Weights of a small rotation predictor: arch mlp_mixer, norm rmsnorm.
Rows from expert 0 of block 7, named by matrix and row number. Rows with one number belong to one neuron. Each number is 128 + 32 x the weight over its row's rms, rounded and kept within 0 to 255. All counts start at 0. Numbers have three digits each. After the name is the row's rms in percent of the matrix's.
# up: expert up (model.blocks.7.mlp.up, 4x384x384), inputs 96-191
# down: expert down (model.blocks.7.mlp.down, 4x384x384, transposed), outputs 96-191
up.90 090:090129112140165078150171106121166144121107119141172156147147088084099162115151061135142208093099106124131149177116148142084095113120070071107106125119181160064160150095136174152121133099096168129138126199123091176150143135129096167143111132124105145177081126085130181085133069124120181090
up.91 092:132136123160125110089097116087152165138146094105094086155111103177158114099193125145135111156146123157101088145117133179123173165169078076086099167181176105092115157074102133164130197104094101112141113069127125136091092111132051130176151112159139064140179143102128086084173057113143127131
up.92 108:100117139115096147153139086093146120138204190086151103148144128212094102171097136076077150153081111154123166083204096125163171117183151229105161171135164115095119128133170116063063132077088141094113119117145147112114102122117218094084137106114124163124134150117105092128110115120122114140
up.93 101:186170084105129115171167120113121166136080111126196107153073133105148177118100116166130126201154134090077100123107133180072101109155125108083169158147106191103120132118139126092098123176069129077091152154120087067098123115066128150116103079062115172149151163150154111139143149162155137161
up.94 097:103156067074169163126158189098128070106146083205165173147105147185087117129129119149099163184122106118116157096173051133124107145144151215111080168115109105141129183134104098098114142155078164158173130134122072127114133142074050126075100113131126174082107146044072075153167142115173122068
up.95 104:169101124109102125164174125142117072121124178148106133170099139158143080153140146109168124145123143168085167174103139123087102131102143143128151179167105110190082194096126111101097107132157079143142126127152109133074139128182137091138146151106149104106126119209090158132082156143098089132
up.96 098:189130081122104159115167044178110077140110149093114114121148140132099146040135099115158121156122129072159129122110098124106182130156150078072136079162133121174112123146103096135129136095120130134092186105119166120102101079128102111109131130105096111126129156212143138090166142103121137115
up.97 097:141143139086142169166099194117139115154128127111174153148135151137195107131153110078232165152146159099096134197104087143113131092130072090170099101170119149109163086166102127132226108127085127149120107099126133113097152066143201134081098022096161137091108117124150140126122100164118103092
up.98 095:114123096096104128096157099156109142192069129124154086122097179135145151187120171102149153115066082069124082077157167114101144121117090102097117131155135086113081151096144155191126101146094119111139079171138180093122161128136116148081069136163151101119133154134084138200165164100162164086
up.99 104:178124142106140161088143104149166129113114145150133155079142087086153112186100156127146118127120102144120123131175110099135177142139165122121139129128165062135108138122177105095048075145137150109073186112098116121122076204223135109121122093070163151145104136127066146145130110163158117138
up.100 090:114132152177132096102121125161201155106147097136132127156188139108116089109146116097119150164136123160103111161105157108181140107120131154143119162103057093139075092081161137154065140122107138087109109155099130146146162078069106115144111055159051071066136076133106141149057138124113090117
up.101 100:113095162162117108162148104173139115174137103075157195121116089084157101131100091128125172153142113117123144111175074123128076137149124153153106134103092117153095097081136174099174146195085130100158151049151101166138101174086090110072180175113117147123138116164145103087165058123132134162
up.102 104:117132104109115140150124112117154176160169091105178146111103102136110126099129174195088160111096117173159162137153126130140211129144124162119138095119121086154129100136116097122140118126169067056155149185145173056107081151073069147151139095090072058102126114109117113173106073124183112083
up.103 095:122120139133142118223142104177121115094126147108162156108133142053117133114136173131071116100126125157121180136131193102106133175142096109118125134120171097154151135117102126130129191179131149137091136141163105165115110072134074094144102160156180143146043145110085131154120133113167146115
up.104 107:145129084127125130170118111143164116148104179166096090144134083164151173077096149171215090130183133155138136144131189083124130093151194173135118136119181079111138130161098145130135075090091128077092081151213138101149131105173102109140133121150128092163144087097135083083116100146173115125
up.105 102:149132125130172173111162166177179114151067110189170097168052143155176090121174179143140103171085150133185131099115130113142109144141188136097122124147109187125153044140120115144141083082128159124136106121194132162130114153157133069112116127174167167139103126094085103110181116145153131122
up.106 098:131164136109114126108190097108139124150127078064057085137112156168185151168083102111102149154173132215113134168123166194197115111117154142149102137129063101136129154133107083129106108090087131143140226154153145131081160102139133102184139113099114103144109186128198167165153103054140122088
up.107 099:155159062082121134117115087170148147142178081128180138091104089128161160111187131122110108134118150075150061083102107109154186131110104143095133210149078101113133149153131107169141155116172155095144166104090141158139153111144158110148134121086131097131147163173137154152144118059156143109
up.108 097:088137185131031152057122122082164171156111199113137156140140124192114123128144117078080123174105079130143104120150150118069167201125104136180133120137165138140152166131127159094135115098127145131125150093170163118158108077223122139134161178132097127127149133153114097125165170123126134096
up.109 104:149134176134079155111144114136182137127149104131064058112100121091074130103113142158121118069157080112156157169071149104164128172097097141175146109129119163105098090117120122173119177172106156208143143105084138145129120135128136208154137114161051133148105111135115105129087119119169181089
up.110 094:115174062090091156150177080151122116175138129080187115126120167110093083129142109118139113069080121078141119121091124097147160140109138146092090211123102166129093165166139089166160057104150124089118121107103109163199107156172096121123150177121155109126105101157141099141113127173109103117
up.111 101:153111134134134141126130135164125197113111126101096104090102144178208126128063104138077151122132143089161092062133154155127102143179108136126070119129112106182149102135185156081180120119062115145117183128122169135126144085127112135137136102158136128081139155097029159185131110168157168080
up.112 101:144105142172161125154158168171116130120139112104190089076121168106157168134093152110101097134131109053111148125127109106129140178135158131133148133114090093086105093121153154125130095143142152149154063129132118087099176139139112140135104129101143096161109087093174108136147173162128149118
up.113 097:129089091128091146181157174108118121116093107108131147100167115080173144080149104123128063149093155137108100085124075131166131115140096169167109092134173050118166131133062137130111155097127125112104114185114127157133133163224159149093117104172129147160091036100133139180115116095117144132
up.114 102:169171069147080115105115196219089112105198129092166096142117140116123107199149145151084174084131107101127150152125154108097176112152197152076172147143120107039134142096173174147099095136108142145149105168110128109115165087134130106143154112153148174161129142141066138094124134165142087116
up.115 103:093151115161136154155102159114102197119088170133157139134109096125141101108131106150150126154200081159103181208135088119169125118093140193218125114105121139127078166112108155101146176163141147081182118111082168130130169076187115161100054081091118079122131169123140055138142150149129059119
up.116 098:088203131133145174145065070158093159100165102189097115076099132135145100138098110148149084082105124129118140099104098113159169122130128167204143143110100143128133135125171168105195098171197138131137110161152119112110109146097089137141092156128067162098130129128145113159138095121139082147
up.117 097:154047130116097097129148160161109149136235073133141119069143164069152117144143159085088134140123107145118139084161161114091114141139125107108142101119125137138126104097108126103065077084158111087147136154137141114118152126120109122183108110148107165130135105066045130120186157188098106154
up.118 096:215121138121165100188101046091096082146114141087134168142083132118104161098104150099145162089163127049109135125097119123157079111129123069099150156132131159097100134144123115126127155180141116119106088111160163135156125102165100177188125090146170147110166224140124169163091138098117135102
up.119 095:141157116133183145082149165132139154055139142121098097110055182105113166133169108108139109134133174128168133123132104209056111154117170123120137115078091149085096152179178135098156127174125099158072139103149152132160112116117082140133144120146073170117147085110147097134096137207139149161
up.120 105:116167234106177060142214181131068111136115128128153150179115127157132180136165089119090127124135085163138117151157122090137117208051153185091101154132131112137128110110115179193095121123164164136155095093161094153142124155162149107104111139123114112201158166126142124175078135122118105154
up.121 091:099162146107124187141091044140149125140108101101149099152163151156140145133135116087176121125113120140101215114105096133114152119125130177119148068122102096160132068094186148130145127187073117125084064161111172081066113108132107098179168098141134229117170108062086154127114112101121131120
up.122 086:112174088149133125099124100140160168107084097071108172109155170160076133151133115111169201133114115138115162110132114096107102175122151100127150101084175150083092169134139173146075167120138167145158098126136091158051116121101141116166138101097163088169115130094082195149100087126110137083
up.123 100:106127182153057149141182129144188118188089124150145091091170127103128103202116125194132113115139199165103144128148124165138082135131133143134091164092139136139117117158169199103105120069181112110064063098135095166109146162130112103159119168131109183188118118205155163053140118114113134125
up.124 096:091143164093095111128059126145059128115164155124175108028140133178107108113111140146168075143150127141111118161125141144133087192140130094151101164123123113162124111091098141103141093112121176135093117119147108146076189178102145153081153082156126121132071084165154144104120106162139137038
up.125 099:118146095123126124136132099093178114085157093108164112104167186110151149142116149060113167124150102164059141169151166133132182126149081196176117111123123146103143106065078153091149108073151125109116152122111116163111075098159169113119163134109149120086168138097194098108133147216148161093
up.126 091:150073142129084124109137169115122148079118096125091083129095167192166089174132068086150121107150112161160170131106102055084091137157091170090174119106113167123142132135071109072101058149109110113116140092175133146117152120187154161150129140139124132072182160053121102183155172108094165127
up.127 106:123124108094127114200151185070169096105110129123110100161112142148109127133138136120153077138157093137116146146077072183065136118128138131177074174185174114092099115191133130106098137104128127119164100206203121094138152114186132131110146115149104146147129131158129138005113160135161104053
up.128 098:171068074104113143084160125058138115142106146143100130100162153126240076099110130172121163161137116078138156067147164123116138143125116112059106116148103168149165151175098136088141173115137107125137154101174123124005096139136135094167104060089154181133135219141121124159143143157118145119
up.129 092:093107081206132139072064120151148099130144194123130124158145138130110046138170106140128100075143109099095151075132138134110115099123086086120174148130098118140101151105158127119134153128143137181123089166122112130096084156164087165159155109190130114123118076098131148135218103108120132141
up.130 101:121195086136194174156119118104081180119164104068118096064129111116161120164179127136172098103149132093094128171120151144138096125008093125159093144143178107139194186141104144134156115142109118100117131101115086148106149157136018157099150128123136125123086144122126106102122208097169100092
up.131 094:142111116152129113112142163083132117153098243122116083158051136094111099102134193115084118133118075130077103115118129082163130104147100108086143151152155136136125164169129126131137148180114164105113180045094169105097144124112108096113129151098138102094178152141151128124092120173125164105
up.132 106:101130096068145146119146111130194034116127156120149098169133159121170118162088191163112120168078135068138117095202125059122167071152143094132125159131127090182087152177143098136122118166161163197153136162140147098107085183136177107118144143144131177104090143109180162150134096060123157118
up.133 092:109174156095111107148119173124174148148146197152087150115114106127139091115127106086176125081139112123098094143154112107099174167119125052081104150143158075139113140138141134114145144135125119148116154079090144164135166191082096115098155161126161173134111117130111043088101148156142125074
up.134 084:136173152153098131114084114140148179083109083045062141142117154104081127129085128090150124093097138166134080151122108138111070135088181098107160128115170147083169150151100085136102042112144154110128097191151106115115188082172146080131171098137114109122122145158097101127079079088145107083
up.135 102:064113129155154140115160134156168145168070166124052100082171095148153158134103128124095118113064134134139166103114122137158139118138071157186144160124074121122099135093102083141096141096126197144114182151082139106057076130107138163123135051082191080138104127151052101135131161187171108130
up.136 107:086165080120097120135138093163087129086151052120127141135132150188160194166085099101154166146182127172118150100085179167109091099122141114204105137143120127109134080084081087044091094146128116116086141106156111086132111116091151160103170139144133094172097093054169112166129130064132102105
up.137 098:172112078154169113159127088127147126089141139178059156075177123094132162163113086139109138140102151111137166077128119091080137111156116153116173143127118133195053075093150118185088150119131117174116161073100129137196145130130076140124110129135131133142164132091160119175129116175094145104
up.138 098:077132123161130117124201087088178096141117039133135107101139117151123106131132113148104141122105124122097117139137080164110104106096176110110164146135152125118141142126125119123130141173121126114161117123109123161140156127147131174100164185166117102165109140161100157142062120120151126107
up.139 101:090107110112152130107121156075106183106134138080171085114116142214125123187107166143128071133142123154170112140092094121142138099165170162162129156110116108180114144113149136124150152174098115128080148209149136150122101142077126140141161119155160167146142105132162153138166091162119143059
up.140 103:128144171119124125148241098059103158145142155130100109176113144167124079125084122174195180119085077143092202137085151094127178121177149113137103099135131136102091079144104163081101115108126141109141186166099115120096108180111116149117105126153144119167147123156123037135132094120135149173
up.141 104:124145073119154082164159135119201111102133120091158147158186186151138126131180132125137178104101070122115180172124164134139068120151122107108166133120171076152188111165126106167089093106122106132152065100096161137011095127146115136134160125056123156181145104158091132161183161089101092111
up.142 101:168118180104072095109172114106119105165137086130134077155056136136168163196141162073063108151141090118159122123126155115070135159213108200127180138172128127127126128116139102116114134160150084115125141144067093184041090120127129096111110038106151110130155095148184098141113097049173185131
up.143 106:083142152134203174126171138157087163145100120136117132088132124177129117123171167101130205123090134091158177174152180075130118115114171111100102117101125078135132122095116153181125118147130184130078121129182071119132134051131181185110191137145161069129167130127238126131116161089135100125
up.144 102:086132087076146157126164096150082102110112139152130104129126093149103096129144137142111137151157116140194154143133101047176151126129196148241146153130143170086106178060114144172135156109155136139137143174108108141103145098119175083089136118092114133129134153147102078136104135122148152105
up.145 103:117208074152094142135092159092128136129094130170117165155150121085120120111154161131107124164122145099156057170111126110124164125168114123119126179144170125160111107097127158120104128083139160111159107063085135111110120112072091145115137143117088126106185082118143105096107133090141151082
up.146 106:176166166129172080126097097101107120111123121147078122115110128184098114117121145169171105056194154179099050095139157114108092141090123093095083072117074126116089131162140192136118142140122181138117203126160118117133184113108103131112177166208147123161122123110096175181083125091195126191
up.147 102:105127082082117175120110128133147125127225197147133171175129130165126089128170157165138141168106075052138169169068135144116140163187100127103129183085101120062092145158180126159115093068157108072130116158092092125119082134068134121114104125122159100155158127144136119176067137167158109194
up.148 095:150176120092118126105162132119148152132178113159109154179120087160166073143173131095161195112116108172046190171168144195100174155126103123136168194135148117109134140128132178105177093110090154107072109101192133082115145135133133141073096080123155116103152162145111140158160110185151110119
up.149 094:134082195117108132142104109118115134114112160127153043096107164118149108148076116112137156096162200098135102092155111128144160131151133106123120142128110105166120119154173121162156101118137121155117222161163070126157163135109109128104087144131132110081094155092170113061174137083125161158
up.150 095:154115140104166131125121046077173061092074087130151108141172098101154180164113123110123064112215151163129134149155096137112140126112119113172107192128134122123185134079141085116164086133106114131143115082127114076151106157087134104177134126101151075162165164077099145154127146127107150150
up.151 089:162145124177177062125109157095151127137182125152140100112140127129114139174152145107084126116114109100114151125192103149129135144154068077108083154162074136105093140055112197094086024144106096128149075161146155145074153098113103176176119188129108120102149186148086195166143132127165163095
up.152 094:130138132125149165126117144114140154116089110135110121143094158134076061107087165098127111185126118147164145108137138185125152085157097101161121107127140085122126177101107116138170123222128103147130170040153100137123135122144146112152120117094097118163067091141131091126168157142125149061
up.153 095:137158182126151141067086080154079136147137099072182130098130105158132120152070098122166122115169126108146132108148153122067134163115159087025136059132145098161194118112092089102156106080123124130114134109167192107137082163164103137162140108123156121086117111110168162083145059115144116086
up.154 107:064158169123113153123153163126152155089106125186109108159122103121125113129151125164114177109140150123090153071070134110168143134108132067079094082134124074114154156158163092116113148076121103122146095030072067105175155081142067172135123173150069147154150143136147148140103140152106169186
up.155 102:119132096131076116156156102121221088161076130103161133125153155156101157135107120106127127144072113081153155141149141125121126084063080134121153128080151159125149142088101139083154138144151100089133120138159117073119150092125070145116133081163167102141090152117122139171118162133180146074
up.156 095:095126121103078199116085129102112075134110100117080113141144079082119085126122178100217115119088078171115100078119097143100112165109098110147106092185092094129115126168135104107121126068100146155102135171143152159101087143077121100107103103153109119133140102147100097199151164098117101128
up.157 112:128139079144100130137132144080156152125171128164070125124124147145132170211160133165136140095164112135126124075142081123123055149136082144167122098070098129161161159162100096142120134140089195121128138047151085065153124137101109104086104033161110136149147158127167098167126130146116122099
down.90 094:084178146130133161066100170113140148102163133100131111146163126132103123136136148089114135120130133145175105102066142064158176134152122083168125140099152167122162158145089146123099152102118137144111104094171161142129133227143126080095137162172118152132126147117166119139108086163120168210
down.91 095:105163088122158126150112136125142152154114138127126158120117131141157191130154095201194126147128205092114076154138128119140165131150164159133177086222061136144140152104104136149121096079117088148148152167147112150130125156179148122133145107109166124123151072152103138124125159176160120129
down.92 110:086086056068088098118134126122091113130116110089114124108131187110162116123128137117129170111156084149195100151125123119120088117150121141136073090094143171131158164145155087139122122124116097158116206132079088161117093157111132113133120122084121118153094094168105139095133058078085122128
down.93 101:161125148140117115169109111142153128160182097160079170136107110067117131113067151150084134185144103229093123148184101081123155140129068089136096050098107101141156077094127133191130156068117117150088161099173148152141132167142138150118111185181109161123205106170083134163102162194135093115
down.94 097:102106165066131108108181142092083093149097152129066194139138144128100124155098141128102054089062158137174120114131167145147121095128106190100120079122141185125195099224153099147153078077170133117148109160144114138143129133175142165165141128115146118110107141191124166140113159194156118187
down.95 097:133160174103114072143104138165120113116118154156116131111080131182074067125098156167094054194159108187163105137118091148167107076119124103155144201122090125147073116203154147123137161123124126121174121117108120144171170146065229088119118103207130193105087060108178145116113060094138156079
down.96 096:129094131102164185164102144135132095156137103082106177126139097055093098127135095070092125088154099165080125179188127118083124109043169142149131116185093107179130128089197190107124115115094108140088106098113128097127149105113079128117155113129118197110102124150113157164133147114122136172
down.97 102:124075116148095176102105137131097144167179113148117178096142089143115084150170101080175087089077120083141144148128088144154125178118138148114104136162099107182116060113077133177094140147092149147111167086087079184190121106183083148082122152199124119108084137100200142109128070159128098090
down.98 100:142122091098144113114134143156166164130189135109121127083120144116158089142097169116125142107112185137201109182198163155120125221103135127159110149061142105131132108132105147167158129083138097160079149162158152174132127142152175118106117099157122125172107116155090137140163091124117081178
down.99 101:169103156132094153118089134132194115145151135079105145135135161138153092173171159090033139115122127125155114158125113117134069148150196193121142162140154156139075150196135069090152097096089228200114112144115106098135106140157081140095113144046153114129188124124122159100157181152144111156
down.100 099:169142113098177063079093120108181160049113115171087115114146142096102158130085130101189105163099139114137120108072100125087100176143141142103122192119130143124189136113121135111127106128102113139167068127132142124127097178096132167098134130118177134127149143126176140038137175139157142093
down.101 100:161099087116175141092116102128088202117076127129115108120123143130125186093156127154187117111114164132062108100189085096151080164149188126166067167074156142154105153143131122118068104093102113140134135123115139157140101161140185102107126147140104147120119099133167068093142121101117148112
down.102 107:118152148117130203172130127168160097138088128127219089121089114138164094139119135141150119132198115140159062163057094099114085170172150064148105116132169143145123120076105145119146185172076077091146153101088127160137122102066153121119148154181212152078099131122210163105113166084142138134
down.103 090:100156096153141136116112145106115162166069131093166120153187145124127081140101113130161111134137077207119144140146172126161090106107142144122147139113108082119118118202115145161148110127153090127162112118144095103115125084105138183126118152202142114150086111157142100135130122118120164074
down.104 111:179121212116215143097196135121090136150153142114087142127165115124134132127114154119150130112136103081150121128136143137189131181125121151068131122128123181098112134158151178101135170143138132092160134100079170166136151092073120161145116089125085139168123165180104112062090163147144116149
down.105 099:144088108154103055178183118135122111140101150123133115152145111126078159167117113149183134092137108150102130132121125144186122070136082184172178123155174096105048137121151150067131176162113179097148100175192132078116111090165140164110132120089139138168153088164096167105104195073122136159
down.106 103:156163090120094151135051108109134147098093205155092104079139099184144110095189145093107107131120129146090136132120129095127193125161129120092142112171106108136112142095120104100121170128154125092103124072139122081144152138149175148110108150123124097079084170146113198140130091127141119138
down.107 099:144137176152166156116104109230112068143146111166133101090071182097132124151144134150172051113102134179096132182159137150049147148084097129107125163053148170203130127132162113094126152133125101133111057144114101108104149130062145119089120131096157162127091160143169079142140088193052125141
down.108 104:119209106115134126160159101177134175116129144151234150096124147115143179176124070156126112097111049107132114156163153150098185119181130123149192094102104105147145117128174166160108164123124113137139188105074135179166147087164088102098105151172145110129086060116124099124124186084114165156
down.109 102:133113105053118110110113121133166156126123157145144187147111117172131088122155135132145120112102098145113065118167123069187135151126082120180129204128089078118200153150156110188146157134062134195150117143165137134142127140105166113174146063141148152154095096123174164170158139125100120113
down.110 099:164175118109165143077171131195139106084136129125093149084154136145105123055124094133093224114126144121144128128119173122112164075135149118116090127163108062152113095087127159105154096140113146120142177119138105120164096174137137101093128155131075133199073066125185180134159154153125114166
down.111 104:083129084121146110098198080053146154127106062115165150191162127127117087119113074048156162105153092078114160045166150109069144164195164094143133078151150166130169079150142161155158151078138135102113088139120140181118155122135109172143127159130119110124122127075114159155149142136141090060
down.112 101:088149156114129127148085121146140088134154130119140125118155146104098158102109145033135094140101119111162215094114133057073175129162100077211158129139155075092091084077099102107064128145142143123168150140136106161134065129090106129157134218125159125150091158166148083106113160102123092145
down.113 095:110179088113142135158142070126099109159143161129148141166086108096070085111152108116155179125099142156108121127107198126182099133108099165085097096120093089112106098194143182139131098138126145170204132083120137115162165060112166161156132134067136152189117151181128110088119192130134131122
down.114 106:099125168139121193081068076111106110104122119140168105171139120105146190129171109122150135068173126137090183130082111223083130163182160055142068169153152176212126150166119115087145097120122153124154132122168127159099150154095115121088143160112081138127131156165140196176104131162152120125
down.115 097:150118163157105153093193071215147130152140147126159142123098103159132122160117148128155173149096159119123134111167101168129064086108114125137171214165159126139095130134127111135144117125163096165113134119161124138087131084141107118164129162138098213135095101084099160121153176144152125127
down.116 101:165106112114071095181132160124174109151098103110072143091073134138180162113119174143161208145166129118102177124131168123195116141143116127105095089116149145098093142195087172085146142154134144083115162099135131139119124122103149100136115151054148148129099134139142103134141153052119145184
down.117 097:091158106138094083102135111122144130141109097115110155157127135138090117176100118094163126165134119200076160164164187145039123121246157104169151058139122124126102133109094140084159093135156137166151163151157113119123140169144152133125129110112106118147105156151142192086129148094132143146
down.118 100:198089145128177074146118118215168070206162095124131109132130085082150179156107177129105146133109178121143115126078130146088201147201124113161177090143136111159200080108161154135101123134178125066115135129147111127138123116096140073140120091149140127132081077080087115076106089157175133144
down.119 101:108137127112135117103159162130145098070140220130164207116187148144129124068133087159099120114114178084135147078097126162159166139165104082163113082150041136151117110131129150140071138150075176079106136123112147094181169150098104133146127096167101095125125126158170144097111139102141118125
down.120 100:135143064101114124100113176159127123151142123103129108108076163155106137116105139102064104134120169121124150116099106088141118099174102126193161101164116068139096084207155181138164125148173105142121161051124101129116089063177188094110113092146202113162124145132187164178120152113170101108
down.121 093:184110134178103120104127129114175149167168114204155111148168110131140082118113144144167124129142109168164142129138149058131170124071146126154134124108097128163146165172128070115080121121169128147129176131186187131178113115092141157115113141143135124182156130094150131165129167152183117071
down.122 088:153117097145146094161118094130142198129161115129168106174097166142135186133181104119121167107052197130080146134151130108144112154131169131132159148106096088116094113106099135094119093180091128062085098142106139106107130140155115103137139117151120193098090106156144184134140092163071147101
down.123 102:086081148117152139107123156129115129128102118178139168231103156140107144148109080085168103147127077097137141135105137098155167135119196146122134106126176165045118159089159093186078169128128173128059103142135132158167074133145113082157113127155161134096102118124196174109172150142155155130
down.124 093:069134134113149120113117107108133119125163095157117102135093108095156143134079154116096170128098086127168106111147165102133144138140137149119137112172064101152148131175139146140131128127102138115129070143109139154125126095142111130118121147092103109100121173011095127061062134095105142231
down.125 094:167111175127129112089096152119159139126098118147175107129136120131118144158073160156154078141061125160175136110147078148088144147118143108160093131131089142129123160123122114169173088158155164100143081072097101139098130149083094163082133118107186204119146106126204148168149098083129144189
down.126 092:139170121164160121153122035173118125115122102069085113132164082127097118140073135139063134083097117074098144172118210152125226092145137133103163055128169098220137179195109155151145195099084145147150121192136121086095156133113146103153141143135125116109082115140209185141088163160155140148
down.127 097:155122202089132160139119094156138150144107150111210136139140160172151057151150095155117140113170134147083083153091075101146177116118146151073083080150138154094183116147128107205167083150158160145106103105147148126133138114065119119150113093194138139081124158138120115131099179100109157066
down.128 094:127189071091117146181185106160143089122174146174120148105169112133125171124113119150163115127085109147123095163110182110158093138148102217152110136067159106113094134158122188199155085119140138121146172193144134152119073161152103211153128191156106144156117100136141167118160137082125122085
down.129 089:137140130134125115173112130092178069133131116169190129129106121089131106171161158174131195144115085124179162169155068109140098087077084115109090104178180052147138167104126130140114130179166205155153146067127128161114083120165133147179151150144153100096146111084117165067091105157136131144
down.130 097:115105133166117090073098135204132054090120095132084079134151152168145076164101157097140146152108171072137129145130153107139103109188148126079122167116091127101097134145131045137131184105110142135093127082097128151130118132139181096201140175091197166106110133144182144199133115074167139151
down.131 096:086098170143073143135107146147100162163092118122157148161129099147083131089120099118144137161084121101159165101161127134085159164169171144118086192192160194140120116121108076166117171111160175097183139134074118115156146111161088054074116110086131043163107107063134082111113145087061127079
down.132 095:144144215153073156181170071108104161084152149099134156092141083160124137152135072143095107135114137173166176102134111114135080118140115194125144147113063133062160134115105118196110118130086167135109135091167155107073124121092102146076148127104171120091147146118091127134117155054162115231
down.133 095:120085136168099086150138121145101119128173081099177097189129090086145127151099098128167111167139108137124134112174138122134092086119137141153088118128126058147075078117112045137133124080118070122119111169123128123119142091157156176117101184067120105183089176103118157156180120191071149168
down.134 093:169107096082078142097152195091092131188139157104145124133125133150114163103117161105164062134117128191139152124082090160134123137165229148131101094160120164126133082152098177102173117202129154165166126112126127115172165168099120115097131150127163151165172118179177134215137118084141117054
down.135 096:132129084135149079096065105169133092116200100118134100100154113109141134156077126147176099166169179068107103162129119072110096130161126161140127117143099153100145102165171136110149165081139101070110155136130102161142115109119023179141106206094117061156138162118159143127138157060097116123
down.136 113:077132144096097089123084145148122175107134145114036114116123146037141168065131113133150131139149121118129121115130157102139113187129115116142112124142156165146123093215102117124151146127100125091114094189134128112114121116122179104120098139108089133115121098214181117139142102112155092106
down.137 102:154169144123169075172130101142083083171120125127157099160091107117136119162166148154105103134158125136119156102078112167132094082173112142104162070100159111111166113082146083134122122138129128091092088158139152109128137151114095110138118141094194144086064122149136150109097133159152099148
down.138 102:171129144140119117194134110125115164120147095135164185104155099195111141128163116127089069155155138119124063154101131152137160067103136155091088089101158145101162090160136197109136062167146116151104118153155095106113164111047182124151124062088085119131107112135126104123130156060151185159
down.139 100:113173124121162104170137056172142098143136146178091181170109162109113068113105134131149079110162129138107152106147110121126133172139109120174143125110119111117136147172018137135082123148113122109177078093077100122097101126130092124046156070187199102088109165125116092112102173140156135196
down.140 102:044119054115188065189103150129119170204128085063151106170094140110136133142097095112072114122099152086151137102133069113087137136090125086115190086143086146118148151145092118104130128164116113116117143037135101149117120087115189137182142160098161095187041132122129165136113120141082155152
down.141 107:123135130155096148127169150128135081119188104186150167129138128161099141106156104180093137115133185084161101130129125113129135120105115150164116111151130166122085092145101187143104116114142152111112175116136109129128096052090056130076135148161145101127107090138146163092098115143121126146
down.142 098:162161063157148122120103066129133195140172081128095142108126097112151139132126114158161112099167130105127110121040114131074141179120148106086136093113103168133167178182138129103113166095137143102181084080117180167170153125112143123162129153146124173109110098158105134156109093154142114176
down.143 098:152122078166119115114079110154098175128105122105127111155158107152125127112159148129158111136135161118163127136118134143106163182100168151136058134123069123134128078070105131103151124123098155153131116121120094140148154169160173103109106130136092151135146095071155107110105103180112126108
down.144 101:122113206103134065118155145093117107082134069077113119182122145099117132144081132173118156163123133119028150128110164171124133135218130131133127088114097167158151144122148203150133106132111112125131116115129096026107136115159144128149153135115144163090109092130112084143089110187131100161
down.145 109:170142200166141150075129107082129138159101173146118151148156133176115117141130164098115063154131079124121155122153101134126137113181122085170107101103132096098141186119137087146139141136138184142124126132064131112080135133134098086148130122148171162137123104091052078124166086127165149149
down.146 098:118151185147049140140101136109126121082200221173127156114144115154135136184165114132076176132167134049086130167164135149169125187087174147143195163116150156170146118061178150111145108127179104157134121151126149092146159148131119123133160109179094151139110079133072045166124112143071113105
down.147 108:080123137114117127107120102090158109099088123175165157138128109112120092075142104128186184065147053077093086151135127115140139207204119087090135117105163127088134119073155173091094104134165117108192177133094103128118151083132123118126120134114129176079095152090082156142089142096112138077
down.148 104:124183097121080183080104164111118151129151122135111081194117135113098134111124144113177182136078147208166093106108118117146174165155160155143138038149096139083122099094136140159129102113088082177116181100164103146141108163087181083157129126089098108114119118108165168083118086134138112117
down.149 092:087088125151141186155147143117150075121161186150152147097118124122083145172130128116132084130100174087124097118159105118117150131119163159081180097109121132119075221060073165105196153123123109125089120120126181106133127129128131133145145101160091118144118157178117168136188163126208158112
down.150 099:151153102158140170146180139142141095131151134089131181109100132095119117086130069105075077088114143107133110132082131125107179112081085111112135164115046133096095072157107094138127089168114159134176167131112125146116123142149125098111135129183114140186213135135091140163161126161172119063
down.151 095:141108121120104151093129089061129165071113124109086131082155137188129128136131081216167159082118122077133135111155149167111115160099118146110093117163142094124051167116183115166160104165156093154121143135137154113136086164140117130153128122138082144127130125059100120102166092130060127186
down.152 095:122122138146122143137109088076125110139108183133139110116147174060150089105094064111086175141084149139094038121205111126182164109126091111061168187213125137092168108174162114151095222093141125114079082157132139131101121094143094127089139109098137171099104114111100112106108107144094137102
down.153 098:117147149074148174099147083147140122083174100170107080196125130148141134148155113102119119122175130143152123067130109095144150076172125118158094123156143130051185157041097099145139129139155112120134085131098106134073108172158090148064122103101161127124104149139133125112080139175073133135
down.154 110:110122079115125100162134211066131134157105078111155085079151138107140162111149075119181156058150141139085078084174137176142129180171111119126085168101158136170101142101131136172148126161157124129111156162134130131099144193057198067179146212098112076184134111061103099151121088091123155157
down.155 101:146079098161069081054125169156153138098137108139116147121138107126123095129140176196179108135169147224184084095100124158193128138162156104131142136169130151117168122111153151155107118131144119143158129066161116113143096100096198119153119157062155085137125163092134143126140149155155136195
down.156 089:154061141113115132144064121126187082076185155053192125055161142077131154101146148094077099091160080045140110139115166085120117144116120085199137086130115162155083112085090093125094115140159109125120118100125145149084117111159160105097132074081172207150172143134174199072149127160117139133
down.157 113:131142142183140146114108071089148141108138164127111132101151112114135141144127109120136111106151084233134157214106149113131115158056105143094128159058124136141042106115081038120137165140119147158172108132112167139080125111119147207146136111121128095061144107171151074152107151107194134126